{"arch": "transformer_decoder", "model": "autoregressive pixel model", "dataset": "photos of plants, animals and fungi (iNaturalist)", "train_examples": 155796, "image_size": 16, "horizontal_flip": true, "levels_per_channel": 4, "vocab_size": 65, "width": 320, "layers": 10, "norm": "rmsnorm", "norm_position": "pre", "activation": "silu", "mlp_ratio": 3, "head_dim": 32, "fused_qkv": true, "bias": "none", "qk_norm": true, "parallel_block": false, "inner_norm": false, "positions": "rope", "tie_embeddings": true, "init": "torch_default", "residual_init": "none", "optimizer": "soap", "beta2": 0.99, "lr": 0.0026, "beta1": 0.9, "shampoo_beta": 0.95, "eps": 1e-08, "precondition_frequency": 20, "max_precond_dim": 1024, "one_sided": false, "adamw_lr_other_params": 0.00076, "ema_decay": 0.99, "steps": 7000, "batch_size": 64, "epochs": 2.9, "lr_schedule": "cosine", "final_lr_fraction": 0, "warmup_steps": 350, "weight_decay": 0.2, "adamw_weight_decay_other_params": 0}
Rows from block 4 of a small autoregressive pixel model, named by matrix and row number. Rows with one number belong to one neuron. Each number is 200 + 30 x the weight over its row's rms, rounded and kept within 0 to 999. All counts start at 0.
After each neuron's rows are labels from the 100 images, of 14976, where the neuron reaches its highest value: "top examples" is what is common among them. Only what is clearly more common there than usual is listed. The data: photos of plants, animals and fungi (iNaturalist).
# fc1: MLP up (model.blocks.4.mlp.fc1.weight, 960x320), inputs 80-159
# fc2: MLP down (model.blocks.4.mlp.fc2.weight, 320x960, transposed), outputs 80-159

fc1.547,194,237,219,239,250,264,243,194,220,167,174,175,231,158,194,189,196,157,159,212,218,180,181,178,231,182,220,162,175,168,212,224,184,239,248,183,184,225,162,157,191,237,210,218,221,153,172,256,202,215,167,208,192,202,163,204,202,166,221,173,168,156,165,235,214,216,199,184,171,189,253,198,163,178,176,180,130,276,227,176
fc2.547,261,177,207,195,182,183,219,205,172,245,234,203,169,216,186,215,172,174,237,186,162,185,204,156,199,207,218,197,179,238,216,158,200,210,201,193,245,209,147,195,222,197,214,180,218,206,229,148,199,222,239,137,219,195,169,202,254,219,230,221,218,195,140,221,212,214,195,203,193,154,183,153,197,185,229,180,260,154,253,197
top examples: class Aves; order Passeriformes

fc1.120,202,232,196,210,210,210,215,207,218,281,257,216,146,160,200,207,246,214,172,182,144,196,205,200,212,172,190,236,257,240,174,251,236,206,174,213,190,202,302,200,175,189,150,216,176,207,168,182,191,199,184,206,191,237,189,166,186,205,203,230,213,200,200,232,209,221,181,145,232,235,205,199,184,256,169,230,210,243,152,211
fc2.120,203,133,259,199,201,206,207,206,172,166,184,188,178,215,200,212,193,237,240,180,230,202,145,215,187,198,185,218,182,193,201,145,183,165,215,181,179,193,194,177,211,147,221,189,224,172,205,196,164,246,204,221,150,170,161,183,187,230,209,141,193,216,200,181,206,171,258,248,118,202,194,186,233,199,217,207,194,163,183,186
top examples: order Charadriiformes

fc1.265,203,143,180,224,235,208,213,258,200,251,196,173,162,202,206,277,224,196,166,218,178,187,223,210,165,192,173,189,175,215,183,141,220,190,199,163,221,122,167,249,223,205,201,157,214,218,213,157,159,156,221,217,179,171,225,220,213,183,205,183,227,227,206,206,173,265,218,223,230,172,170,246,179,182,224,137,197,201,160,189
fc2.265,200,222,179,209,161,196,150,177,182,208,172,221,219,183,242,166,152,228,221,186,165,194,175,220,198,174,216,176,186,194,215,170,139,180,216,212,183,238,204,187,149,240,236,179,183,164,193,254,225,185,222,223,233,188,185,202,253,221,202,226,185,174,160,167,205,168,152,180,221,285,222,248,194,231,166,207,225,196,165,240
top examples: class Insecta; phylum Arthropoda

fc1.759,199,188,246,221,217,211,204,144,179,246,202,228,210,220,212,226,222,155,231,281,183,220,212,195,184,184,183,208,171,180,175,186,229,224,180,181,170,196,191,212,203,226,205,223,182,176,160,186,207,204,205,191,221,183,222,178,200,181,212,172,212,177,189,195,150,200,210,227,192,176,240,204,179,210,202,192,199,166,203,187
fc2.759,201,207,285,164,241,222,137,211,194,205,168,186,204,231,196,195,161,240,193,187,187,218,235,192,234,271,219,235,212,166,217,165,215,212,242,197,262,182,235,236,212,163,197,145,173,182,195,191,240,236,234,205,194,210,244,195,204,240,197,227,172,296,174,163,194,164,154,273,175,175,233,203,180,208,244,120,194,161,243,211
top examples: order Passeriformes

fc1.514,201,230,220,184,202,187,209,220,234,236,206,211,236,240,129,159,229,160,211,173,237,190,167,271,177,158,157,217,189,241,182,240,206,243,164,162,180,173,195,211,170,178,230,185,197,233,230,186,254,156,236,220,209,242,210,175,185,196,184,159,191,157,239,160,229,137,192,292,190,223,214,186,169,227,214,154,168,223,237,204
fc2.514,193,238,220,168,255,256,139,158,192,156,218,182,243,214,217,152,206,199,185,215,172,230,214,162,215,210,218,209,201,176,185,180,181,155,187,253,170,249,158,226,196,184,134,268,214,155,190,197,138,221,205,169,182,190,170,204,199,180,173,202,237,215,153,188,237,218,183,170,214,201,196,245,182,159,199,190,262,186,201,177
top examples: order Lepidoptera

fc1.528,202,182,192,155,218,186,147,191,163,160,225,198,179,176,205,226,240,165,170,222,205,193,188,173,250,203,195,185,215,157,245,195,169,233,173,186,199,197,230,165,215,266,223,193,219,238,209,175,215,182,132,187,183,246,212,156,192,202,203,220,190,238,200,243,228,170,223,221,188,244,156,209,181,196,162,208,164,206,241,245
fc2.528,181,202,200,141,172,234,173,188,156,230,197,210,253,244,216,155,194,214,193,204,211,155,166,250,202,199,204,175,155,181,178,222,228,200,210,248,207,210,156,158,139,172,260,182,244,183,218,189,211,223,207,196,214,197,188,234,157,177,231,184,247,192,210,272,191,222,207,183,221,164,183,214,165,214,207,167,196,218,145,212
top examples: class Aves; order Anseriformes; family: Anatidae

fc1.607,173,150,205,247,163,215,173,221,194,270,227,216,184,215,169,188,215,173,164,249,196,234,170,183,171,194,168,162,216,236,198,237,164,246,200,218,180,180,244,226,196,147,198,211,235,198,214,209,238,212,162,189,206,196,193,206,225,220,200,196,210,181,240,172,183,216,186,203,176,170,161,201,185,156,152,175,124,189,194,178
fc2.607,229,260,209,178,264,227,186,192,186,170,147,148,169,113,177,184,181,233,221,186,193,177,176,166,236,231,211,294,188,197,201,189,193,175,153,157,208,180,192,230,194,221,179,210,244,160,202,177,227,244,195,224,224,191,232,197,128,168,234,175,211,215,149,198,196,198,239,223,177,161,179,121,205,229,244,201,244,145,248,214
top examples: order Charadriiformes

fc1.272,185,178,175,165,137,159,189,180,189,163,247,228,173,167,198,210,170,196,214,237,238,182,137,232,147,206,153,132,197,182,188,147,185,223,218,208,188,164,232,244,213,233,188,215,179,217,204,180,233,226,218,171,188,194,168,241,264,200,158,214,211,210,204,225,179,230,172,186,201,199,201,260,198,216,227,215,150,254,216,219
fc2.272,227,247,279,208,227,223,212,277,178,206,227,252,186,199,165,220,157,164,234,150,220,231,189,209,182,209,199,199,215,223,206,197,160,218,214,203,216,179,220,194,230,191,198,177,249,184,148,160,188,192,186,229,190,130,185,195,144,148,156,203,216,213,170,216,178,201,178,214,237,224,206,223,188,165,222,199,138,226,147,186
top examples: phylum Chordata; class Aves

fc1.522,217,189,200,198,161,240,187,214,214,184,182,215,174,173,175,212,153,243,190,147,244,180,187,199,207,202,191,244,214,209,227,215,224,190,204,198,160,173,154,198,193,174,212,193,180,199,220,175,217,196,189,238,223,214,197,189,211,213,242,187,238,179,170,261,200,196,192,230,203,207,180,182,138,183,173,236,190,179,254,197
fc2.522,190,225,222,183,226,174,229,228,193,211,164,208,212,160,204,204,229,188,197,189,143,178,190,168,201,193,233,171,206,214,198,182,208,184,237,220,274,210,232,204,170,216,209,232,183,204,183,185,203,240,188,194,200,191,152,204,154,156,199,224,226,171,207,166,217,205,199,188,238,159,251,174,234,181,165,173,208,182,136,182
top examples: phylum Chordata; class Aves

fc1.13,248,229,136,226,196,166,249,192,186,185,207,257,185,244,240,223,204,208,193,218,233,161,173,245,199,242,206,178,185,192,199,176,165,214,192,234,212,181,219,167,188,239,182,219,248,145,179,209,222,235,222,243,212,228,168,161,171,322,158,226,236,246,135,211,214,182,208,185,194,213,185,205,205,185,171,208,155,235,196,225
fc2.13,172,248,212,150,222,246,183,177,247,195,181,179,197,201,210,212,168,143,242,163,213,217,173,203,204,215,176,176,192,201,206,207,244,210,210,161,243,173,145,178,219,171,201,159,221,185,224,206,161,156,240,173,171,209,252,254,184,194,120,239,210,196,141,186,213,164,172,183,154,223,165,217,193,244,195,234,231,217,157,193
top examples: class Aves

fc1.577,153,198,201,128,201,197,183,207,168,179,193,170,187,231,225,160,188,191,201,227,201,194,197,198,198,128,219,234,170,227,192,246,171,188,245,267,147,269,204,209,164,183,172,194,215,206,204,176,162,210,171,138,171,225,209,187,204,170,160,249,221,179,223,150,211,202,208,197,177,213,163,208,199,169,216,255,158,231,241,204
fc2.577,229,174,222,260,253,194,206,209,206,184,177,234,203,213,227,166,208,184,169,212,204,224,176,185,234,187,172,172,266,247,165,211,165,245,234,186,165,188,198,163,169,215,206,216,163,220,140,198,180,191,240,216,212,166,220,180,159,207,228,209,173,217,202,229,137,172,179,213,207,222,206,182,211,200,221,146,161,205,170,215
top examples: phylum Tracheophyta; kingdom Plantae

fc1.608,183,189,153,230,251,165,133,196,198,224,182,213,194,174,238,172,214,210,233,138,153,191,169,258,223,218,243,217,230,219,193,231,202,179,168,171,202,219,237,192,195,191,201,157,289,214,206,168,200,174,176,218,157,150,164,172,216,251,198,163,179,175,189,229,184,257,182,204,215,223,203,235,164,208,190,227,147,190,172,217
fc2.608,174,238,218,215,201,180,243,238,197,276,228,184,173,171,167,214,167,194,191,177,162,199,202,246,264,225,185,263,177,126,184,182,151,191,179,209,171,189,219,166,219,214,220,193,207,195,213,192,250,185,157,243,220,195,191,209,157,213,202,161,164,175,190,183,148,182,218,205,178,151,230,140,172,218,162,204,218,212,205,139
top examples: order Lepidoptera

fc1.404,207,215,172,164,160,168,168,200,116,229,165,152,200,225,213,201,151,252,220,180,270,169,251,155,190,156,179,221,164,151,205,184,181,173,200,202,172,218,224,219,154,212,233,204,201,175,171,204,226,203,184,192,214,235,193,141,260,210,190,166,219,200,191,167,173,174,152,185,214,231,204,160,166,209,217,252,164,213,202,214
fc2.404,192,181,240,230,210,219,173,162,268,186,223,234,206,144,161,232,221,158,174,238,154,235,198,191,202,201,221,141,217,259,157,233,184,216,211,212,190,167,152,174,243,215,178,209,227,228,247,141,228,192,212,211,182,175,130,230,211,200,209,204,183,150,218,191,224,221,223,232,200,135,174,261,207,163,189,166,253,188,169,184
top examples: order Charadriiformes

fc1.741,206,190,230,201,197,223,148,259,155,231,215,165,191,149,236,186,168,181,250,223,185,202,156,165,215,211,161,185,179,186,187,179,212,202,162,173,164,230,154,172,227,179,213,202,236,252,228,193,208,197,125,208,248,190,212,166,163,225,191,196,182,151,170,189,208,221,188,179,175,193,185,138,202,208,221,218,232,213,176,174
fc2.741,189,139,256,186,194,183,205,195,205,115,173,208,173,238,176,283,165,177,172,211,219,208,193,159,193,184,209,208,204,218,187,249,202,218,216,195,132,246,186,204,207,212,207,213,210,233,192,180,201,186,242,229,201,252,157,178,162,223,195,159,208,211,235,160,203,280,190,193,204,212,203,201,181,226,191,223,153,180,230,273
top examples: class Insecta; phylum Arthropoda; order Lepidoptera

fc1.442,207,236,207,143,197,254,180,226,180,174,206,169,198,206,211,196,201,215,216,192,255,229,227,150,184,141,263,257,190,206,195,270,235,169,251,216,214,199,181,202,142,149,168,185,194,187,110,212,189,178,222,217,150,172,176,206,228,149,164,249,201,236,188,219,198,153,228,190,275,212,219,231,224,229,205,190,180,188,218,196
fc2.442,201,224,258,185,202,160,193,156,149,221,189,200,225,149,210,170,244,168,212,232,223,274,125,232,190,234,185,154,202,158,216,220,229,168,211,170,256,204,169,238,237,211,180,196,216,213,211,229,216,192,124,199,241,233,207,201,160,279,167,175,186,189,201,147,200,160,208,208,208,145,256,156,186,229,212,211,211,169,179,182
top examples: class: Aves; order Charadriiformes; order Anseriformes; family: Anatidae

fc1.123,182,198,214,203,204,194,223,156,260,228,206,233,159,121,210,211,220,209,197,222,191,182,201,206,202,223,202,214,207,190,207,180,249,226,228,163,200,274,211,171,198,169,191,176,181,174,199,219,187,168,233,198,185,248,193,218,249,256,250,253,234,188,183,204,178,131,179,248,219,183,169,204,203,214,196,170,209,164,195,207
fc2.123,204,200,233,231,215,185,207,240,203,158,221,198,258,263,214,143,196,183,245,193,175,255,262,207,213,186,208,173,252,181,221,215,165,225,222,205,206,199,179,209,235,208,204,181,226,203,187,199,204,222,171,210,217,203,192,221,173,183,141,162,184,208,183,191,208,229,172,169,190,224,194,191,226,207,217,229,158,177,200,211
top examples: class Aves

fc1.154,224,142,173,174,216,217,232,196,196,204,182,156,177,188,166,183,203,151,243,237,184,183,200,190,198,205,173,201,215,192,175,193,215,196,173,159,189,180,219,255,172,186,187,135,226,209,223,158,237,189,193,160,198,194,182,211,197,190,202,198,168,232,202,178,230,225,197,172,232,204,194,213,225,163,194,173,205,217,219,155
fc2.154,206,229,166,200,180,167,145,204,171,204,212,207,194,259,164,198,240,229,202,212,147,205,224,231,223,186,217,223,217,193,180,169,209,213,184,246,241,207,162,196,194,189,218,203,239,219,215,123,258,201,225,240,253,244,183,165,155,229,199,241,206,179,196,228,219,240,191,219,243,259,129,193,196,196,173,245,188,271,173,172
top examples: order Lepidoptera

fc1.332,261,235,193,222,259,178,167,159,206,210,182,180,181,196,222,179,172,190,182,201,187,203,199,247,185,217,237,210,199,252,160,217,222,204,229,195,166,199,222,214,181,210,197,184,213,198,219,181,233,193,177,234,205,209,156,215,190,207,188,214,203,220,207,221,172,150,222,287,183,134,209,189,190,178,219,224,250,179,209,230
fc2.332,219,256,182,245,176,214,211,217,200,235,179,203,247,203,171,193,168,176,229,139,146,260,190,152,234,223,195,284,168,167,209,186,169,160,182,202,174,212,154,194,215,201,209,199,176,217,204,227,231,243,193,227,233,186,216,212,197,228,170,223,206,238,228,160,225,199,179,140,203,205,169,224,150,204,174,202,196,204,213,175
top examples: order Lepidoptera

fc1.385,236,172,218,225,236,143,157,212,146,196,229,178,194,186,173,175,203,210,182,218,205,257,127,193,172,234,213,252,194,200,188,197,230,206,85,175,204,178,229,232,187,179,198,192,181,159,187,221,210,187,213,225,218,216,189,207,223,151,226,241,245,174,240,224,174,163,159,234,175,214,121,141,148,202,180,197,179,220,203,212
fc2.385,191,206,231,182,191,270,238,161,210,190,136,201,205,84,240,211,244,217,218,196,143,191,163,235,240,201,224,185,210,210,229,193,117,225,206,247,175,179,213,224,133,198,229,212,273,174,190,145,177,252,160,173,203,185,127,218,141,220,174,154,196,137,226,233,229,209,201,149,213,211,216,240,222,184,211,212,148,142,159,168
top examples: phylum Arthropoda; class Insecta

fc1.193,250,160,183,192,196,188,228,186,194,227,218,207,211,191,204,203,214,174,222,193,216,214,197,222,228,188,142,210,195,179,177,178,221,192,197,244,177,195,240,199,181,208,224,159,235,205,197,220,156,169,270,247,200,240,201,167,190,167,242,183,241,218,217,175,198,260,194,154,197,226,248,223,161,228,235,142,227,171,153,198
fc2.193,139,236,182,159,145,183,185,197,198,172,171,220,244,179,221,200,184,200,208,183,178,162,175,200,187,223,236,166,220,193,184,204,199,214,218,189,226,166,206,222,257,157,158,233,206,184,241,184,207,221,174,210,175,209,186,186,224,157,257,180,154,189,221,209,191,171,210,244,262,187,145,219,192,223,235,198,246,227,211,193
top examples: order Charadriiformes

fc1.447,219,247,216,164,182,188,254,207,232,198,218,194,198,192,213,225,179,164,270,202,177,209,202,196,242,169,224,201,217,230,187,205,195,204,238,185,214,161,227,244,186,160,162,245,218,222,211,211,209,218,204,163,159,177,233,164,176,137,165,186,206,211,166,222,197,187,185,220,234,246,207,222,259,234,176,144,199,173,211,225
fc2.447,193,160,213,152,229,209,165,200,122,267,186,135,169,210,201,256,171,173,188,167,191,195,178,246,240,242,152,256,159,209,173,223,232,241,196,189,228,218,212,202,153,186,194,150,169,206,210,203,179,148,167,190,217,205,211,220,194,254,188,225,183,187,185,236,232,149,212,225,182,238,157,174,211,156,188,153,182,162,216,194
top examples: class: Aves; order Charadriiformes; order Anseriformes; family: Anatidae

fc1.290,173,218,205,176,201,113,169,204,228,242,164,213,201,248,143,188,232,192,183,211,190,212,249,195,196,162,218,178,197,164,204,160,181,182,193,195,189,226,173,224,150,138,216,170,188,149,232,192,253,174,141,139,144,119,211,250,212,207,142,191,235,204,173,181,223,162,243,139,212,223,273,226,178,240,183,201,193,204,245,176
fc2.290,222,180,202,190,251,228,222,155,185,194,176,167,228,153,213,215,134,178,277,228,175,228,207,195,212,211,176,169,178,211,205,221,183,228,227,168,199,170,191,242,204,192,184,237,214,214,179,206,214,247,253,218,229,220,160,218,239,196,210,143,224,173,173,218,274,174,206,203,187,168,186,204,194,193,156,201,209,184,201,222
top examples: phylum Arthropoda; class Insecta; order Lepidoptera

fc1.170,163,159,193,175,244,221,237,143,188,219,161,226,229,199,219,189,196,199,224,257,189,206,226,234,163,234,191,207,219,185,163,239,207,191,186,244,160,163,199,248,198,186,221,172,178,244,195,195,205,204,203,152,218,201,212,171,234,194,223,187,194,170,240,251,173,201,194,204,187,242,214,213,242,157,259,246,217,205,192,228
fc2.170,117,179,211,249,221,175,205,206,174,172,234,258,167,201,190,200,200,212,160,246,209,191,164,175,262,244,163,199,188,199,205,180,219,171,177,226,219,250,217,184,202,206,154,245,196,213,222,203,155,192,216,243,210,209,180,185,181,244,181,241,166,189,180,209,256,187,198,192,214,173,218,241,216,218,220,223,197,172,212,221
top examples: class Insecta; phylum Arthropoda; order Lepidoptera

fc1.686,181,223,156,220,214,176,226,218,227,184,168,197,190,194,188,143,196,193,202,225,222,156,181,218,229,206,208,238,213,209,197,199,219,210,198,169,162,215,234,166,225,184,194,217,187,123,195,220,206,225,180,200,187,215,202,180,189,178,194,156,251,171,169,189,189,212,225,221,188,215,199,259,201,190,187,219,185,185,173,165
fc2.686,210,178,215,197,190,187,168,169,179,183,174,212,150,197,212,221,188,267,209,177,234,229,195,191,183,199,175,130,185,159,179,221,201,203,198,218,257,160,188,193,213,177,195,184,221,237,205,189,212,182,159,229,197,185,191,249,160,229,178,242,173,201,303,177,201,261,195,151,219,198,237,192,193,188,210,176,140,209,199,213
top examples: phylum Chordata; class Aves

fc1.159,166,211,222,166,194,223,190,212,218,168,216,186,151,206,176,246,183,159,190,203,228,133,203,224,248,221,185,172,217,183,155,227,220,247,201,194,224,155,202,231,228,141,213,152,182,214,169,243,181,186,192,181,215,226,164,191,181,168,142,165,182,231,125,232,211,141,195,170,243,215,213,192,174,272,139,196,205,192,200,163
fc2.159,189,211,190,180,253,173,153,180,146,214,194,239,182,182,222,224,165,182,228,148,115,209,183,208,207,234,234,174,172,177,194,189,203,258,181,176,248,212,213,231,256,165,166,174,219,212,208,213,225,160,197,203,192,227,242,181,215,249,217,185,194,174,209,171,188,224,172,170,181,219,235,133,176,192,177,185,171,173,188,230
top examples: phylum Chordata; class Aves; order Charadriiformes

fc1.24,190,220,229,205,206,237,165,227,160,194,264,206,167,250,243,244,205,190,219,255,220,232,200,196,196,163,153,166,186,208,215,183,212,183,168,204,144,254,164,187,247,233,182,230,220,151,206,192,159,177,176,172,254,219,189,157,152,178,257,209,179,216,219,270,202,188,172,201,192,176,182,208,198,183,234,164,174,233,204,180
fc2.24,192,194,189,182,225,202,194,222,242,169,221,189,258,142,193,190,191,279,243,205,148,226,198,148,245,224,210,236,188,223,260,220,201,190,181,197,230,142,241,194,203,189,252,184,203,219,195,134,188,211,209,170,190,166,191,167,286,183,180,203,179,176,186,170,215,226,208,214,243,266,205,238,207,230,221,215,177,201,231,228
top examples: phylum Tracheophyta; kingdom Plantae

fc1.604,147,212,169,192,227,176,182,227,161,255,190,215,178,163,157,150,213,203,244,148,149,182,203,233,201,164,212,256,141,237,193,237,209,199,166,184,177,176,181,183,227,223,167,234,291,200,180,183,224,198,183,194,204,189,221,209,252,169,217,217,190,177,221,249,215,213,228,188,180,183,202,214,200,219,228,205,186,271,279,183
fc2.604,169,247,264,238,180,223,150,200,163,225,241,153,169,180,181,201,192,221,191,196,249,230,207,132,224,255,152,189,259,219,220,163,183,220,182,189,220,195,194,233,213,181,269,109,240,212,233,168,139,170,258,195,175,224,212,230,206,168,225,174,188,200,218,145,147,258,168,194,195,240,227,214,214,149,187,225,159,188,219,202
top examples: order Lepidoptera

fc1.448,208,258,199,185,186,206,207,129,150,182,195,217,227,212,235,177,221,201,231,196,231,184,202,145,226,239,215,218,174,195,213,245,231,253,165,174,253,206,227,198,194,202,214,160,197,228,166,162,146,141,208,194,181,191,222,211,218,154,208,185,199,182,215,205,169,217,232,215,195,219,224,198,209,228,182,194,190,260,204,194
fc2.448,250,172,183,160,199,186,182,170,184,249,159,198,216,219,190,231,189,238,170,263,224,152,187,190,217,172,223,221,174,169,208,223,176,225,203,221,179,248,250,177,260,157,241,220,205,199,152,217,231,188,214,231,185,201,192,206,178,200,146,190,227,177,158,215,191,187,192,213,201,169,179,199,170,187,206,146,195,313,254,226
top examples: phylum Chordata; class Aves

fc1.149,151,203,176,199,158,174,216,233,148,219,196,171,177,215,176,182,190,208,209,286,234,212,199,193,202,193,217,254,192,184,190,215,199,224,194,220,171,182,231,190,235,207,159,156,138,211,184,189,208,174,226,202,172,199,214,216,205,199,153,181,165,212,198,218,195,245,240,145,282,200,235,205,164,230,272,216,249,254,190,179
fc2.149,222,185,146,198,224,264,136,212,238,196,193,190,185,166,280,198,200,199,175,188,172,175,238,163,217,209,215,155,223,193,224,196,150,201,201,177,198,242,176,228,195,219,243,254,260,183,163,195,152,216,183,195,228,212,223,221,225,208,193,226,210,183,197,205,169,183,191,182,166,268,230,210,231,224,157,226,168,165,254,232
top examples: phylum Chordata; class Aves; order Anseriformes; family: Anatidae

fc1.505,203,200,196,237,156,212,187,167,143,174,211,185,231,176,232,198,156,206,197,209,201,179,149,190,228,238,199,208,220,164,257,219,233,227,226,201,189,159,213,226,204,167,149,184,231,169,207,184,146,197,200,220,137,209,179,222,178,201,197,196,222,147,201,231,159,206,161,205,211,215,207,208,195,193,154,213,197,220,201,219
fc2.505,165,186,205,202,231,173,202,192,247,191,173,206,199,244,180,222,158,157,220,204,169,206,243,202,215,153,173,197,157,187,160,211,189,209,219,122,224,219,158,213,207,203,208,194,147,200,184,233,223,213,256,171,263,227,240,143,193,202,184,180,218,276,230,180,201,205,197,208,239,169,218,184,237,198,253,215,222,147,229,195
top examples: class Aves; order Passeriformes

fc1.206,263,231,172,234,197,244,206,188,194,239,192,196,224,212,259,162,222,188,215,178,203,159,210,226,196,186,155,199,199,207,188,215,189,156,266,233,172,222,177,202,178,191,207,147,147,184,261,207,250,201,180,203,263,213,219,231,192,159,216,219,177,270,198,217,176,204,184,231,241,220,209,180,183,273,170,205,176,176,200,168
fc2.206,203,246,237,204,198,243,225,213,203,199,199,158,169,150,209,202,161,203,192,191,218,191,208,251,215,227,202,214,221,192,234,159,135,185,197,178,167,183,202,229,207,240,177,231,198,194,135,239,213,223,235,208,147,224,147,177,165,235,207,148,202,186,181,184,213,226,261,137,200,151,196,168,216,173,186,194,198,240,194,180
top examples: phylum Arthropoda; class Insecta

fc1.254,219,179,247,161,196,194,203,214,197,200,232,203,188,225,207,189,187,250,249,271,208,192,147,223,260,173,250,179,210,188,188,221,164,223,211,156,209,204,210,259,193,197,184,188,182,184,224,264,191,202,218,255,225,222,271,186,209,217,226,190,241,197,178,202,187,182,228,208,172,194,210,186,155,230,221,194,194,166,236,192
fc2.254,207,208,179,213,171,129,242,214,230,212,117,241,198,176,202,219,251,161,206,164,232,218,182,187,190,228,170,223,200,234,158,185,230,212,149,186,165,254,175,189,185,249,138,177,169,217,193,200,274,168,140,215,171,167,253,213,208,236,157,192,172,199,145,210,209,251,202,248,210,223,215,239,221,188,171,214,237,185,216,230
top examples: class Aves; order Passeriformes

fc1.336,165,236,213,163,236,204,209,194,148,276,179,211,242,197,196,218,203,256,166,189,181,177,202,210,207,170,223,232,171,227,137,222,210,201,134,225,189,217,198,181,171,244,220,210,188,193,173,168,200,172,230,187,203,249,174,230,219,136,180,189,150,185,215,264,174,217,153,196,171,134,212,180,229,235,159,192,154,197,254,164
fc2.336,147,210,152,189,176,229,221,168,218,224,133,211,198,160,221,202,193,242,157,223,224,194,194,216,199,211,187,177,221,136,230,197,166,229,233,154,181,215,185,216,225,180,153,170,206,185,196,182,217,202,203,182,268,186,250,160,118,222,202,134,210,186,225,204,176,191,282,243,199,187,230,231,227,295,256,209,205,227,121,170
top examples: order Passeriformes

fc1.62,196,231,202,160,191,215,226,203,132,158,188,181,180,127,197,188,240,195,238,202,281,204,203,221,112,180,190,222,208,195,200,265,186,216,159,245,197,245,233,159,140,177,188,217,213,231,230,233,160,188,206,224,167,199,203,176,215,201,222,204,180,200,187,162,222,237,192,223,197,217,169,215,198,140,206,162,224,211,190,196
fc2.62,155,121,206,187,251,238,242,158,206,195,143,231,173,185,243,191,188,232,183,235,162,197,204,212,212,159,246,204,157,240,246,204,196,199,215,178,196,194,187,215,161,194,195,193,214,195,192,264,159,217,192,250,176,212,183,169,180,234,234,223,212,215,169,184,187,142,233,194,185,199,224,215,163,190,199,184,172,207,223,196
top examples: phylum Tracheophyta; kingdom Plantae; class Magnoliopsida

fc1.171,132,190,233,186,167,185,255,186,187,224,172,190,192,237,224,210,180,253,200,203,187,182,225,185,230,158,218,174,203,243,238,194,158,226,222,183,180,147,169,214,191,186,237,205,179,215,198,186,136,218,137,192,222,170,185,221,193,167,223,222,194,202,166,228,153,165,202,148,230,222,161,163,207,194,189,158,199,209,204,176
fc2.171,239,221,196,190,213,237,179,196,223,207,210,205,185,208,197,238,245,202,217,184,164,180,225,187,185,211,162,239,202,139,213,224,276,174,202,217,199,200,236,178,175,187,187,181,203,186,214,137,228,241,230,147,192,262,196,178,211,182,222,143,208,211,248,246,228,247,153,196,187,166,265,180,253,179,253,238,227,231,185,158
top examples: phylum Chordata; class Aves

fc1.549,210,175,217,201,135,168,217,201,183,220,227,182,217,157,210,210,210,210,226,219,231,182,114,146,210,163,235,191,234,258,191,158,207,163,231,226,230,164,233,220,217,216,242,162,160,266,259,267,180,160,225,183,180,234,207,216,254,153,161,188,275,206,217,213,210,200,163,183,204,192,218,234,209,227,188,205,190,205,207,175
fc2.549,238,161,209,177,209,205,159,161,181,256,200,241,235,241,174,199,208,192,201,171,158,210,198,211,196,225,197,210,169,203,188,169,255,189,210,175,175,228,251,212,191,162,208,154,194,215,178,162,195,217,252,200,143,196,244,247,226,223,222,202,257,166,185,121,236,251,172,177,199,224,208,240,219,176,183,165,262,240,170,194
top examples: class Aves; phylum Chordata; order Passeriformes

fc1.668,207,215,212,154,133,188,235,169,250,185,173,278,242,176,188,204,247,200,221,225,179,176,207,187,208,166,171,229,163,197,191,201,153,202,243,220,194,177,201,222,188,171,191,220,167,172,196,198,256,218,177,178,196,194,193,222,164,194,179,192,170,272,187,171,211,255,188,161,233,222,239,204,207,154,106,208,249,201,221,170
fc2.668,243,239,192,213,187,228,221,255,206,268,227,206,215,191,195,153,176,226,212,176,232,217,222,210,199,216,186,197,180,221,210,163,222,234,164,170,178,184,144,182,206,175,194,214,198,212,147,172,175,179,218,187,244,184,195,181,216,216,189,189,254,150,192,232,278,168,184,297,185,154,139,192,226,198,274,192,158,235,153,168
top examples: class Insecta; phylum Arthropoda; order Lepidoptera